python train.py --arch="gmlp" --model="sound classifier" --input="log_mel" --num_classes=2 --norm="layernorm" --drop_path=0.05 --layers=12 --label_smoothing=0.1 --loss="cross_entropy" --optimizer="adamw" --beta1=0.9 --warmup_steps=240
Rows from block 9 of a small sound classifier, named by matrix and row number. Rows with one number belong to one neuron. Each number is 128 + 24 x the weight over its row's rms, rounded and kept within 0 to 255. All counts start at 0.
After each neuron's rows are labels from the 100 clips, of 14848, where the neuron reaches its largest size: "top examples" is what is common among them. Only what is clearly more common there than usual is listed. The data: short read English sentences (LibriTTS-R). In brackets: how many of the 100.
# u: gMLP up (value half) (model.blocks.9.mixer.u.weight, 640x320), inputs 214-319
# v: gMLP up (gate half) (model.blocks.9.mixer.v.weight, 640x320), inputs 214-319
# out: gMLP down (model.blocks.9.mixer.out.weight, 320x640, transposed), outputs 214-319

u.372 [176 119 143 169  89 145 132  88 108 166 174  65 136 137 131 109 135 160 105 157 172  94  78 121  95 103 134 145  90 174 105 114 138 135 140  96 118 107 119  92 125 114 116 145 126 140 115 108 128 136 109 123 163 105 149 106 165 101  93 149 129 113 111 116  90 157 164  86 112 113 129 109 119  95 171 153 166 169 151  91 134 129 105 130 117 118 170 127 146 139 137 118 140 169  61 127 119 139 139 157 123 150 124 127 128  94]
v.372 [132 159 146 135 107 150 158 116 124 149 153 142  77 157 138 116 120 110  94 104 155  81 138 110 132  97  90 136  97 164 122 139 104 129 136  91 124 171 118  83 158 100 103 145 119 130 117 110 168 122 112 135  96 139 138 138 108 127 149 137 169 127  85 119 131 117 155 152 136 113 120 145 162 133 166 162 143  93 138 100 141  92 110 147 124 135  96 160  94 125 140 107 153 152 157 120 147 121 112  92 122 171 117  96 129 110]
out.372 [ 78 117 121  92 135 162 116 126 126 118 116 143 142 140 118 134 189 126 145 119 136 121 153 139 169 152 132 115 130 100 162 152 119 124 119 133 118 163 139 105 152 103 136 124 108 111 134 141 157 135 124 117 118 117 113 121 104 133 129 115 179 138 118 124 129 114 107 143 139 158 121 148 146 171  70 128 135 111 138 147 122 104 123 145 129 180 107 129 143 101 129 137 131 100 170 113 131 119  85  78 138 112 110 110 145 142]
top examples: voice: female (99)

u.215 [147 120 169 156 138 148  96  76  91 193 108  95 111  89 102 152 165 113 117 140 161 133  83  97  94 124 153 147 105 130 148 108 161 127 153 177 168 148 145 118 147 153 127 118 133 129  72  93 132 112  88 113 130 115 121 105 132  93 128 139 155 123 120  90 112 118 137 147 113 109 112 140 151 168 110 125 147 142 146 151 137  92 172 137 134 132 140 165 168 131 112 107 124 111 138 138 147 147 142 129 111 162 111 171 108 152]
v.215 [ 78 106 122  90 117 157 142 131 153 133 122 117 111 154 130 118  97 139 153 127 152  78 143 161 115  78 118  90  86 142 136 107 114 184 152 126 115 155 166  92 140 164 107 158 117 159 125  85 134 154  68 140  89 137  93 118 123 150 153 101 181 146 141 151 105 140 158 106 123 137 132 143  95 147 122 156 123 140  86 129 184 124 144 149 175 116 106 136 133 108 145 143 118 103 130  89 108 116 147 173 158 116 142 133 118 142]
out.215 [185 121 138 108 139 120 114 159 120  93 139 179 131 135 130 118  80 165 129 105 143 116 134 128 144 140 135 103 178 143 121  90 111 141 112  96  95 120 134 132 129 142  56 167 144 135 144 170 115 115 167 136  96  96 114 146 131 140 132 122 168 125 122 143 127 105  87 136 153 146 118 140 115 136 151  88 107 100 114 127 118 150 119 143 121 103 139 136 115 122  98 175 138 125 132 121 176 114 197 166 136 122 146 114 147 151]
top examples: voice: male (93)

u.146 [ 77 122 150 110 148 125  82 100  79 125 129 104 114  94 106 135 136 141 175  98 152 133 116 123 146 186 140 166 150 113 117 138 170  83 110 134 168 179 162 130 126 102 122  99  96 124 130 119 135 143 134 144 126  67 144  88 118 125  82 131 165 117 106 145 160 129 147 157 126 128 107 156 145 147 102 109 121 121  93 143 153  87 141 126  96 126  98 148 149 136 144  97 151 150 161 129 106 114 104  96 116 140 149 115 138 130]
v.146 [174 145 146 152 120 116 198 143 137 124 140 126 146 141 127 116 118 159  71 136  98 104 122  88 130 134 124 147 163 178 152 113 147 141 124 123 109 127  68 133 114 123 144 141 133 143 120 159  92 104 130  79 102 176 115  76 144 122 144 122 102 153 125 121 134 135 117 132 133 147 150 136 157 109 137 191 157 133 188 106 116 146 142 104 133 110 142 149 122 119 145 144 103 149 125 140 145 133 154 135 108 125 109 125 145 103]
out.146 [181 112 162 162 137 106 131 139 106  94 148 112 131 123 144 114 128 132 100 152 113 126 117 128 115 144 140 124 189 145 105 127 125 148 106 123 120 146 122 126 113 154 110 118 126 139 147 160 120 132 141 133 110 127 124 124 120 128 123 185  95 139  50 138 117 137  96 119 147 101 140 154 105 163 106 131 115 123 120 126 130 120 143 120 148  98 120 164 101 119 129  64 138 149 147 130 143 155 189 157 127 164 133 118 131 162]
top examples: voice: male (100); the word "of" (26)

u.159 [144 115 114 117 125 165 183 123 156 160 170 116 163 144 132 144 151 144 125 110 131 123  82  82 112  69 159 118 115 160 106 106 169 121 127  79 117 155 104 105  94 147 124 147 140  91 156 159  96 117 126  82 148 140 144 117 169 108 147 146 118 129 103 109 152 112 143 124  96  44  91 114 160 106 116 159 175 146 151 109 101 127 178 121 172 177 128  84 128 143 154 115 105 158 151 120 145 146  90 121 103 180 139 122 115  81]
v.159 [ 78 139 158 110 143 124 139 143  96 110  91 109 124 108 135 112 162 146 102 137 118 123  93 150  79 132 122  93 165 168 154 130 148 198 119 118  97 144 149  97 112 125 117 160 120 153 140 172 125 107 114 116  75 107  88 135 120 145 138 138 132 150 107 111  87 127 133 107 135 117 116 116 104 105 113 140 195 106 128 126 134 101 114 136 114 184 165 112 164 147 121  99  94 122 132 118  99 133  97 175 113 148 140 109 140 119]
out.159 [104 131 116  85 107 166 111 128 122 160  40 113 114 118  74 108 168 147 170 165  90 127 110 145 146 119 103 146 179  49 141 160 123 117 170 158 137 153 121 126 140 148 140  88 114 153 100 115 152 124 136 156 124 133 110 136 124 156 112 137 169 110 125 110 123 135 132 129 137 171 125 152 122 124  77  81 117 121 106 146 158  86 156  96 126  97 106 112 147 139  99 129 116 114 100 181 122 124 109 131 120  98 142 127 129 143]
top examples: voice: female (88)

u.526 [152 165 132 122  87 149 133 116 143 177 179 105 122 165 135 147 111 112 127 141 120  89 124 122 138  91  73  85 110 132  88  69  97 129 135 112 127 135 104 109 135 158 162 110 133 147 104 109 115  98 136  98 136 111 104 118 115 143 150 122 116  90  95 163 128 128 180 118 132 103 109  90 126 129 137 144 131 104 140 122 167 111 161 107 105 131 166 145 136 169 132 122 122 127 135 148 122 156 147 129 142 133 169 161 156 150]
v.526 [143 174 131 111 129 157 148 134 125  94 140 115 106 165 141 141 104 113 131 126 132 103 123  82  94 107 124 133 144 176 160 111 131 163 156 114 149 112  87  95 131 124 140 176 145 123 102  89 129 119  90  84 149 147 102 120  91  98 150 152  97 154 121 110 118 134 155 132 141 134 109 126 108 123 125 155 134  86 132 102 147 107 161  87 176 139 121 117  94 151 137 117 123 126 142 133 123 134 101 125 161 129 131 141 130 142]
out.526 [116 131 121 130 167 107 101 115  82 151 119 150 152 126 150 147 166 125 151 106 168 132 131 153  94 181 147 145 110 112 168 143 140  87 104 138 159 145 148 124 172  80 145 123 118 103 158 111 130 151 141 124 148  93 141 134 133  91 101 168 148 100  70 103 166 114 134 140 113 164  96 166 134 130 143 114 125 137 107  85 105 118 104 143 100 136 126 136 159 109 111  77 148 111 141 110 120 157 101  96 121  84 135 127 121 143]
top examples: voice: male (97)

u.141 [131 141 107  92  79 156 136 116 137 117 164 101  95 138 134 159 130 143 128 134 168 151 122 121 121 152 104  91 101 147 114  85 133 174 138 132 111 135  94 107 133 122 115 155 164 110 105 126 146 104 134 141 111 125 146 124 142  84 130 140 115 119 114 121 147 125 187 128  91 149 141 152 127 103 123 126 130 122 143 130 174 151 164 133  87 131 115 146 184 157 130 153 102 143  67 170 130 115 158 117 122 113 127 153 103 151]
v.141 [109 115 150 120  86 117 113 120 142 167 143 124 109 140 132 170 115 144 164 122 143  64 127 146 118  74 119 128 138 134 112 108 124 160 118  91  78 157 139 118 160 151 134 176 132 142 123  81  91 130  93 124 108 129  92 142  98 124 175  91 149 155 150 138 108 103 120 125 142 143 159 138 144 129 115 137 112 160 134 125 147 135 158 156 132 120 118 130 158 146 155 171 106  92 113  86 115 104 131 179 167  92 112 139 132 141]
out.141 [ 99 119 103  98 155 179 113 114 105 139 101 137 155 127 113 134 192 136 122 117 138 140 111 118 187 178 123 144 131 118 159 166 131 122 125 146 160 148 141 125 145 102 152  96 112 104 140 144 128 152 142 116 142 107 126 134 136 107 121  86 128 148 113 102 152 107 120 110 120 119 102 146 136 134  36 134 135 124 130 139 119 108  99 162 129 170 133 118 148 104 124 122 164 128 150 129 118  86  95  92 122 126 133 113 130  98]
top examples: voice: male (99)

u.443 [100 144 128  97 150 132 127 113 134 135 129  98 113 121 122 154 145 134 131  92 132 135  94 115 148 133 154 168  95 144 117 138 155  93 149 137 171 131 106 128 144 111 144  99 118  79  90 109 126 116 131 119 136  80 136 124 143 128 111 145  76 162 104 119 145 166 139 136  96 106 132 104 140 104 144 124 142 159 152 123 120 111 130 115 127 178 151 122 139 122 104 137 162 129 133 157  80 131  91 113 107 163 157 130 139 110]
v.443 [172 141 120 143  91 146 127 147 153 116 211 127 116 132 114 146 161 108 128 142 125 132 135  79  62 113 115  99 127 132 151  75 103 103 142  97 134 126  67 118 120 122 162 158 161  95 129 135 162 132 122 128 108 157 108 141 122 126 117 173 138 138 118 114 108 156 186 124 107 142 120 132 161 139 185 163 155 109 182 120 146 115 146 141 124 117 105 139 134 126 165 126  87 123  96 110 149 156 133 147 162 141 114 105 126 100]
out.443 [ 92 104  94  88  77 140 150 126 114 169  98  55  74 122  74 117 162 136 104 188 147 131  83 162 133 129 138 131 153 158 128 139 116 120 153 142 131 156 153 130 146 135 136 110 124 166 100 140  75 115 103 123 104 135 119 114 140 131 126 114 150 132 100 114 105 135 163  98 132 119 102 175 111 141 141 117 163 110 141 128 157  79 131 104 107 156 151 139 183 136 109 115 121 113  94 136 163 119 128 125 133 113 110 171 127 118]
top examples: voice: female (95)

u.548 [109 105 117 110 142 160 125  79 116 161 108 109 117 122  93 113 163 133 166 142 139 164 105 140  99 162 127 113  97 128 126 158 152 120 144 168 165 140 186 135 101 144 119  87 126 111 150  99 127 140 135 112 173 159 134 140 146 112 113 123 140 102  98  74 155  85 133 126 142 125  95 134 117 127 128 118 117 147 105 140 135  77 141 146 137 153 140 156 128 120 119 131 101 141  95 113 102 133 118 130 107  99 113 126  98 154]
v.548 [112 138 120 120  97 110 114 146 178 146 120 100  65 146  99 173 126  99 131 157 167 105 114 138 128  84 119  98  92 167 101 109  74 145 154 110  73 157 131 118 162 180 127 168 131 159  98  66 124  98 110 152 133 139 100 131  94 139 176 116 117 146 130 138 116 113 126 117 147 126 131 125 120 140  89 146 135 123 102 170 167 114 157 113 112 105 119 162 149 177 114 153  83 108 100  75 133 114 130 149 138 129 149 156 124 142]
out.548 [155 136 148 125 107  98 132 144 136 113 139 136 127 126 144 104  86 148 120 134 124 126 132 165 136 159 126 109 189 150 127  99 105 153  95 103  92 136 109 127 159 133  89 151 170 155 107 150 117 121 133 109 101 117 113 119 126 140 133 152 161 115  98 168 124 135  96 162 170 175 153 163 115 154 111 110 127  91 131 127 151 121 103 119 110 119 102 184 143 108 103 162 107 137 112 133 200 128 180 138 144 117 112 133 148 166]
top examples: voice: male (96)

u.77 [138  95 143 146 150 153  95  71  90 114 129 116 141 138 105 141 129 133 105 103 138 152 105 141  88 114 125 131  75 185 136 137 150  95 120 122 111 149 151 137 105  96 117 136 144  95 133 137 111 106 130 127 161  91 159 120 162 113  88 142  99 120 116 109 150 161 155 118 115  71  88 139 110 162 133 126 106 114 102 117 127 140 160 103 159 154 174 144 128 133 148 123 177 126  93 122  91 165 130 116 115 208 146 115 120 122]
v.77 [166 133 118 129 107  93 148 120 163 150 118 141  95 159 108 126 107  91 150 137 101  91 172 105 119 110 153  89 151 143 111 117 140 107 102  82  91 104 112 112 143 159 141 168 135 156 151 117 144  99  90 115 118 157  84 128 131 130 119 110 114 127 139 148 130 140 153 134 109 122 102 151 170 116 123 141 117 133 162  98 126 110 143  89 139  91  91 161 103 118 120 118  86 163 109 147 146 160 142 102 141 181 123 126 110 118]
out.77 [108 104  83  87 128 155 145 133 147 102 129 134 142 127 114 121 156 104 113 166 119 133 110 137 185 113 126 137 151 126 137 159 126 152 145 143 120 137 135 137 143 142  89 112 113 142 128 167 131 149 110 122  99 163 118 141 139 143 123  74 142 159 137 115 115 133 112  99 119 129 144 169  97 123 105 146 125 117 133 130 127 126 118 156 162 138  78 114 130  85 164 144 101  78 146 129 122  54 135 133 138 125  84 116 136  97]
top examples: voice: male (87)

u.414 [137 102  97 107 136 194 115 103  98 161 133  69 123 132 102 126 120 129  97 122 105 135  88 112 124 124  92 117 134 121 150 142 140 101 120 126 160 130  80 107 137 109 143  78 166 124 103 110 110 110 161 147 137 115 165  97 154 113  94 159  98 141 115  88 131 142 130 132 110 101 102  81 159 146 146 127 156 107 119 149 158  99 149 110  86 106 173 117 151 169  95 112 126 118  90 175 101 125 159 144 103 119 154 147  86 105]
v.414 [ 93 118 136 147 130 125 135 133 151 114 123 135  81 141 104 174  96 117 144 139 146 114 131 127 140 109 162 101 110 143 115 130 121 167 170 136 115 113 113  97 170 154 128 171 123 146 126  86 103 117 108 154 113 140 125 138  96 133 173 106 159 118 147 141 111 115 166 115 153 118 145 110  98 133 130 125 115 119 116 157 158 141 146 123 148 112 160 111 169 168 131 153  78 101 110 115 102 111 127 177 142 126 105 109 127 142]
out.414 [175 110 135 114 134 134 161 158 142  59 164 197 119 138 151 107 100 132 147 111 143 132 175 115 126 126 156  99 136 143 126 106 123 117 130 112 108 107 134 129 100 131  84 173 113 112 155 164 138 146 120 132 107 133 116 120 134 154 122  97 171 180 141 157 119 110  75 135 147 136 128 137 124 135 153 112 146 105 116 135 125 153 121 141 145 133 131 129 156  75 117 178 127 122 196  71 183 128 124 109 156 128 120  64 142 148]
top examples: voice: female (96)

u.101 [138 106 113  77 132 113  85 147  80 113 111 145 143  95 105 143 117 132 106 114 131 132 100  96  84 123 128 112 111 126  88  77  96 117 121 119  81 136 126 147 169 100 110 110 134 101 129 170 114 120 175 154  96 105 109 151 162  81 160 147 100 159 109  98 118 106 125 144 151 138  66 109 112 105 130 126 123  90 104  92 124 138 102 171 112 152 155 102 163 121 109 130 130  98 130 128 123 170 128 193 153 156 129 103 168 129]
v.101 [141 150 135 126 135 114 161 143 143 118 161 151 149 120 138 109 114 126 106 155 103 131 160  99 104 101 143 140 158 128 118 140 131 148 101 131 107 113 107 106 130 106 139 166 141 140 111 116 101 141 102  70 123 152 108  87 122 123 126 115 113 116 139 136 139 139 107 137 128 159 140 131 113 129 155 137 130  95 186  89 109 127 132 104 116 100 120 120  92 115 162 138 109 109  97 132 140 162 147 158 137 129 116 106 155 141]
out.101 [122 175 158 142 139 161 147 114 136 144 146  95  77 111 115  92 136 146  95 145 131 140 111  99 114 142 108 143 135 157 137 131 136 148 137 117 146 134 117 156  81 159 132 166 143 145 121 108 170 121  82 102 127 147 143  66 139 114 111 142 116 145 133 113 127 145 153 146 126  74 171 107 142 120 137 153 145 124 167 119 202 153 168  91 103 105 114 137 125 141 161  98 103 123 103 110 139 129 169  77 112 190 114 152 105 129]
top examples: voice: female (94)

u.263 [117 146 104 139 136 188 168 105 121 188 118  36 105  93 113 142 178 138  85 136 107 137  78 120 127 126  92 128 131 133 134 117 101 163 154 124 138 141 127 143 122 165  89 130 101 139 100 136 174 127 136 100 110 159 115  68 142 160 134 180 125 120  77  88 141 118 172 130 128  94 144 121 118  93 109  90 162 165 155 110 153  82 136  79 114 118 147 135 164 176 141 106 116 138  98 171  98 126 100 109  94 140 113 165 122 135]
v.263 [106 112 115 115 102 104 119 142 126 112 115 100  83 167 147 131 112  94 108 145 160 104 112 128 136  77 138 138  95 151 140 133  99 153 167 127 104 149 145  82 158 174 162 158 125 126 132 112 135 122 126 142  96 116 103 117 107 121 172 141 177 128 120 139  96 142 126 150 132 124 118 122 121 169 112 138  80 127 106 127 149 143 149 112 165 100 142 124 157 107 124 152  78 101  97  81 144 112 180 182 121 100 125 138 129 153]
out.263 [135 150 114  93 107 113 132 136 128 112 136 144 120 138 146 121  61 168 127 108 163 123 120 149 123 113 124 105 167 161 125  98 106 148  88 118 101 130 118 113 149 105  79 166 163 157 120 159 107 101 139 114  96 105 128 114 118 141 125 116 161 105 129 162 131 121 116 126 144 167 124 146 120 143 173 135 129 114 142 119 133 149 104 124  96 114  87 151 159 125  85 152 127  90 117  91 182 138 178 142 148 108 127 118 144 139]
top examples: voice: male (95)

u.82 [146 133 126 131 110 172  98 107 137 117 136 130 150 149  94 146 130 116 134 147 137 136  95 147 121 158 115 103 112 110 108 115 132 106 129 104 107 147 139  90 108 156 147 107 140 100  91 112 131 129 139 127 172 120 149 142  82 124 150 111 129 102 103 116 106 161 142 130 110 157  89 142 151 120  95 141 117 142 100 143 156 140 161  80 114 119 185 117 162 168  98 120 100 126 150 134 126 130 167 124 179  97 172 146 166  90]
v.82 [ 80 108 105 101 110 131 105 144 159 116  95 113 152 116 131  84 165 119 120 143 102 112 107 138 103  91 148 138 131 138 116 154 142 160 149 107 112 120 191 128 137 120  97 133  89 169 140 154 137 127 113 135 117 139 129 122 130 178 128 124 133 158 117 106 116  85 134 121 131 105 120 157 147 114 136  88 177 117 141 127 179 139 109 163 174 192 132 137 147  93 157 144 120  99 139  83 108  97  91 113 129 135  95 125 152 107]
out.82 [101 122 132  95 132 174 109 116 114 149  88 119 164 128 107 161 198 130 149 110 141 128 128 145 210 148 129 140 142 102 166 156 137 109 135 144 155 147 133 128 157  89 156  90 128 107 116 116 138 154 132 100 159 114 128 144 136 124 112  67 172 111 122 107 134 119 137 119 118 135 114 103 151 117  45 119 138 138 125 122  97 118  98 142 140 145 119 113 133 107 117 151 131 122 125 130  97  77  74 108 116 109 134 132 124 108]
top examples: voice: male (92)

u.494 [140 153 139  88 137 171 122 148 139 120 123 105 165 140  92 129 112 149 105 105 117 142 140 104 123 134 134  89 139 118  99  89 120 120 102 128 138 168 139 102 166  89 135  98 116 135  99 126  90 120 147  97 153 158 105 150 118 107 147 151 101 153 156 170 138 152 125 116 116 114 139  84 156 144 135 136 135 138 151 128 168 104 107  90  97 143 153  99 156 151  81 132 157 124 143 140 140 139 144 141 155 129 138 158 116 143]
v.494 [101 132 133 126  93  76 140 132 138 106  91 109 138 151 130 107 138 134 100 190 156 137 150 112 111 108 151 132 111 128 123 136 128 145 132 151 140 133 113 137 166 150 109 151 124 146 143 148 139 101  82 118 124 158  97  89 146 128 116 148 139 161 121 131 142  96 122 136 136 147 126 126  98 106 196 154 140 115 127 105 161 118 139  98 125 178 100 115 141 152 137 111 119 135 122 136 114 162 129 162 109 126  93 122 143 114]
out.494 [123 145 123 105 140 142 106 110 106 163 130 125 168 122 122 149 110 162 159  86 192 136 106 161 162 168 158 143 111 134 134 105 142 103 111 129 147 138 145 136 153 106 143 128 138 106 153 111 140 140 135 141 156  92 135 122 126 104 114  97 129 120 120 113 133 116 139 137 129 138 101 129 136 145  56 109 116 140 105 135 115 138 114 167 110 115 151 132 142 108 106 146 137 166 127 101 136  99 134  95 120 115 168 122 129 125]
top examples: voice: male (99)

u.239 [121 118 121  98 123 165 158 112 126 129 139  95  91 143 103 100 180 146  80 108 116 110 128  74 123 148 123 106  96 185 110 105 161 160 105 123 152 162 109 122  67 139 121 171 133 125 137 154 128 109 132  79 142  75 136 137 127 101 133 148 137 152 127 114 128 124 118 111  94 107 142 119 110 130 137 161 181  98 158 103 137 105 155 140 157 175 181  97 143 139 138 114 138 149 136 114  96 116 109 126 105 153 125 115 141  89]
v.239 [ 85 130 132 137 122 158 134 147 113  94 173 162  92 160 138  92 128  86 147 113 135  97 155  89 141 137 142 104 140 152 167 121 143 158 145  89 111 198 126  66 144 142  99 141 143 104 163 141 199 167  96 142  97 127 111 118  98  85 112 150 161 169  93 140 105 148 146 156 125 120 119 141 147 156 112 139 108 127 138 112 159 115 142 138 137 162 130 135 113 135 147 104 118 116 107 128 106 132 136 104 161 158 141 129 125 111]
out.239 [108 120  96 112 120  80 114 138 147 116  68 151 117 130 135 128 126 127 193 152 114 137 120 171 138 106 124 131 162  59 124 134 116 110 170 149 128 129 151 139 164 134  99 137  93 143 142 130 113 119 113 164 128 125 108 125 120 174 127 116 157 106 138 132 142 105 128 138 145 191 129 169 116 144 136  64 107 121 104 139 138 117 170 124 130 123  96 143 125 129  92 147 114 102 173 118 152 118 138 148 131  60 122 129 125 149]
top examples: voice: female (95)

u.491 [172 128 115 122 142 132 107  83 137 105 141 106 119 123 141 169 112 144 135 119 124 107 148 103 144 125 105 134 100 120 124 122 113 134 111 139 158 114 112 106 123 126 173 126 176 124 104 151 123 113 146 143 172 130 158  87 162  69 142 170  99 163 139  81 118 196 141 125 111 119 119 121 108  90 130 143 141 111 140  93 141 121 109 137 114 144 169 138 162 114  94 115 129 145 101 195  87 139 125 108 142 146 148 136 100  88]
v.491 [ 99  99 136 115 105 141 112 120 184  93 155 158  65 154 137 141  96 113 133 159 153  71 139 127 148  92 172 129  99 122 127 115 102 129 163 119 124 155 130  82 122 160 102 125 121 156 132 136 128 120  79 133 109 142 125 112  88 148 145 140 133 126 116 116 101 122 131 116 143 150 142 139 132 169 136 116  98 134 102 152 138 106 125 126 136 132 126 144 130 147 120 147  97  87 111  79 125 121 164 166 152 140 132 132 124 147]
out.491 [ 86 116  91 119 146 147 140 136 128 100  99 146 154 116 131 139 164 118 143 141 131 142 109 144 162 118 110 130 150 105 144 138 118 128 134 142 144 144 159 133 172 128 123 135 112 108 127 164 121 158  90 125 101 130 131 140 127 132 137  84 142 130 138 117 143  78  92  94 101 138 130 162 137 126  73 148 144 104 139 120  94 126 114 162 135 182  78  94 122 119 154 129 136  84 149 110 115  78 117 129 118 103 106 130 138 106]
top examples: voice: male (89)

u.131 [131 127 140 125 107 131 111 127 110 163 141 126 102 109 149 118 150 167 156 106 132 114 117 152 118 115 138 109 112 125  96  93 110 138 142 120 143 128 136 129  89 128 138  90 127  90 113 141 143 102 167 120 125 103 159 133 153  88 112 142 103 145 104 138 123 172 159 150 116 134 112  99 104 151 117 108 148 139 137 129  86 143 128 120 114 143 191 155 156 109 117 116 152 166  89 158 146 112 139 119 140 166 158 140  92  95]
v.131 [132 142 168 151 127  92 128 129 127 139 123 153 103 141 116 114 117 105 132 174 122 104 136 158 153  87 182 135 120 139 149 131 117 140 158 106 107 127 130 104 136 140 104 158 141 177  96 113 163 154  97 126 135 132 123 111  87 128 127 117 134 116 148 151 107 122 156 135 145 103 109 160  85 172  85 133 113 142 116 141 176  98 145 102 177 164 116 122 163 138 154 102  81  80  96  86 125 126 139 123 161 153 131 101 169 114]
out.131 [ 94  99 106 124 158 150 128 129 116  94 113 142 174 137 142 125 181 128 108 113 132 127 127 137 194 151 127 125 151 118 155 154 137 136 111 129 138 137 155 124 153 109 118 114 101 111 133 150 138 153 123 126 120 139 121 135 127 124 111  63 156 128 138 124 131 112  93 113 118 130 137 152 147 130  96 150 130 105 141 125 112 129 104 138 142 134  97 115 127  98 158 104 151  92 166 152 152  55 124  92 130 137 106 107 134 119]
top examples: voice: male (92)

u.593 [ 93 118 160 152 140 171 134  71 135 143 134 115 104 117 140 102 138 101  69 120 108 102  87 115 148 127 122 136 140 194 102 111 149 134 130 112 161 149 126 140  98 142 157 129 149 149  78 162 164 162 100 149 166 115 144 108 156 122 152 113  79 122 129 136 116 152 135 101 104 145 129 119 133 103 144 168 116 163 141  89 117 172 130  62 106 155 112 138 112  98 107 114 107 122 152 135  56 120 120 101 100 154 155 135 133 110]
v.593 [116 140 151 131 119 122 131 119 140  83 173 157 120 159 120  87 152 143 114 141 138  96 136 119  92  99 109 144 128 159 131 163  98 169 154  90 121 142 121 101 144 118 108 174 151 128 163 162 181 164 111 104 113 153  93 134 131 102 135 159 138 122  60 143 123 157 123 161 144 106 151 124 157 118 143 161 144 132 128 116 120  83 132 124 114 174 131 140 142  92 137  82 147 106 120  54 151 163 133 118 136 147 104  98 166 141]
out.593 [116 110 140  88 126 171 123 137 121 150 109 124 146 136 110 119 148 168 132 115 135 122  96 123 214 138 134 119 144 133 109 112 126 116 124 130 136 139 150 125 115 117  99 117  89 126 138 121 136 123 153 136 132 108 126 111 124 121 130  53 165 123 137 132 134  84 109 135 139  92 120 130 146 142  54  92 136 109 116 145 133 109 128 132 106 117 173 131 146 141  82 160 170 154 160 112 153  68 125 110 139 124 166 121 142 132]
top examples: voice: female (98)

u.158 [110 144 138 100 108 183 136 144 106 176 155 120 120 168 119 161 114 146 102 120 152 133 118 155 144  99 154 123  99 118  79 110  92 120 153  96 137 101 137  97 140 156 122  99 145 107 133 144  98  92 168 137 135 121  99 104 120 105 145 166 105  94 125 117  83 135 162 105  91 137 108 139 109  98 148 140 126 138 125 128 134 134 154 105 141 126 217  98 142 123 114 157 125 167 125 113  97 127 146 142 117 119 157 127 116  86]
v.158 [107 161 122 114 107 109 107 116 156 137 163 166 124 150 130 103 117 104 117 129 139 111 161 143 133  98 127 113 124 117 143 147 124 121 156 143  86 157 127 122 160 167 102 158 136 117  85 133 150 131  70 151 110 146 115 122  88 150 158  98 128 115 131 157 126 142 152 137 122 103 120  97 132 168  99 146  88 145 137 139 155 144 126 147 140 119 100 107 138 106 168 115 117 121 134 125 128 143 149 114 131 119 142 138 136 109]
out.158 [108  91 103 103 159 170 123 131 100 103 134 147 190 129 129 114 189 137 105 118 130 128 126 136 166 196 135 132 148 105 150 161 137 120 109 127 141 137 151 126 143 102 147 101 120  96 148 159 152 151 154 120 123 115 124 133 118 127 113  72 147 145 126 121 134 119  66 129 138 133 123 159 140 125  89 127 121 118 135 127  94 113  99 166 133 135 125 119 130 109 123 127 163 118 165 186 147  78 105  86 128 117 117  97 137 127]
top examples: voice: male (98)

u.350 [114 115 142 145 126 147  93  89 114 156 137 101 113 127 129 169 140 113 137 128 126 135 114 122 106 135 109 154 105 149 141 137 167  96 132 140 144 118 121 159 129  86 167  89 154  96 113 114 154 121 130 150 165 119 127  98 130  86 105 154 110 168 108  95 147 147 154 102 133 151 128 107 123 116 114 112 106 121 134 128 135 122 137 100 101 130 112 142 157 106 101 111 116 113 141 178  63 129 106 113 131 133 148 112 139 136]
v.350 [137 162 152 130 113 122 164 155 145 101 171 123 114 141 112 126 130  88 116 123 153 105 153  79 122 152 141 127  95 111 159 113 114 148 109 146 116 187 129 113 127 155 120 114 136 106 141 141 153 138 110 147 138 166 100 110 113 110 140 151 134 128 130 116  83 120 138 141 170 138  90 132 107 136 167 165 108 153 159 124 122 107 154 103 159 132 120 141 146 112 138 138 101 110 135 147 130 155 125 130 123 138 149  79 141 147]
out.350 [119 126 108 119  93 142 135 129  96 114 118  64  94 129  94 107 154 146  96 183 155 134  89 158 135 127 151 111 172 181 127 159 126 127 139 131 114 165 151 126 151 150 122 134 133 162 122 152  91 129 100 126  87 124 113 129 128 131 122 128 145 140  96 129  99 139 142 122 148 146 111 201 103 150 124 144 146  88 140 141 150  87 149 106 118 157 108 147 165 117 115 124 101 109 110 108 178 122 149 134 141 120  98 151 130 118]
top examples: voice: female (91)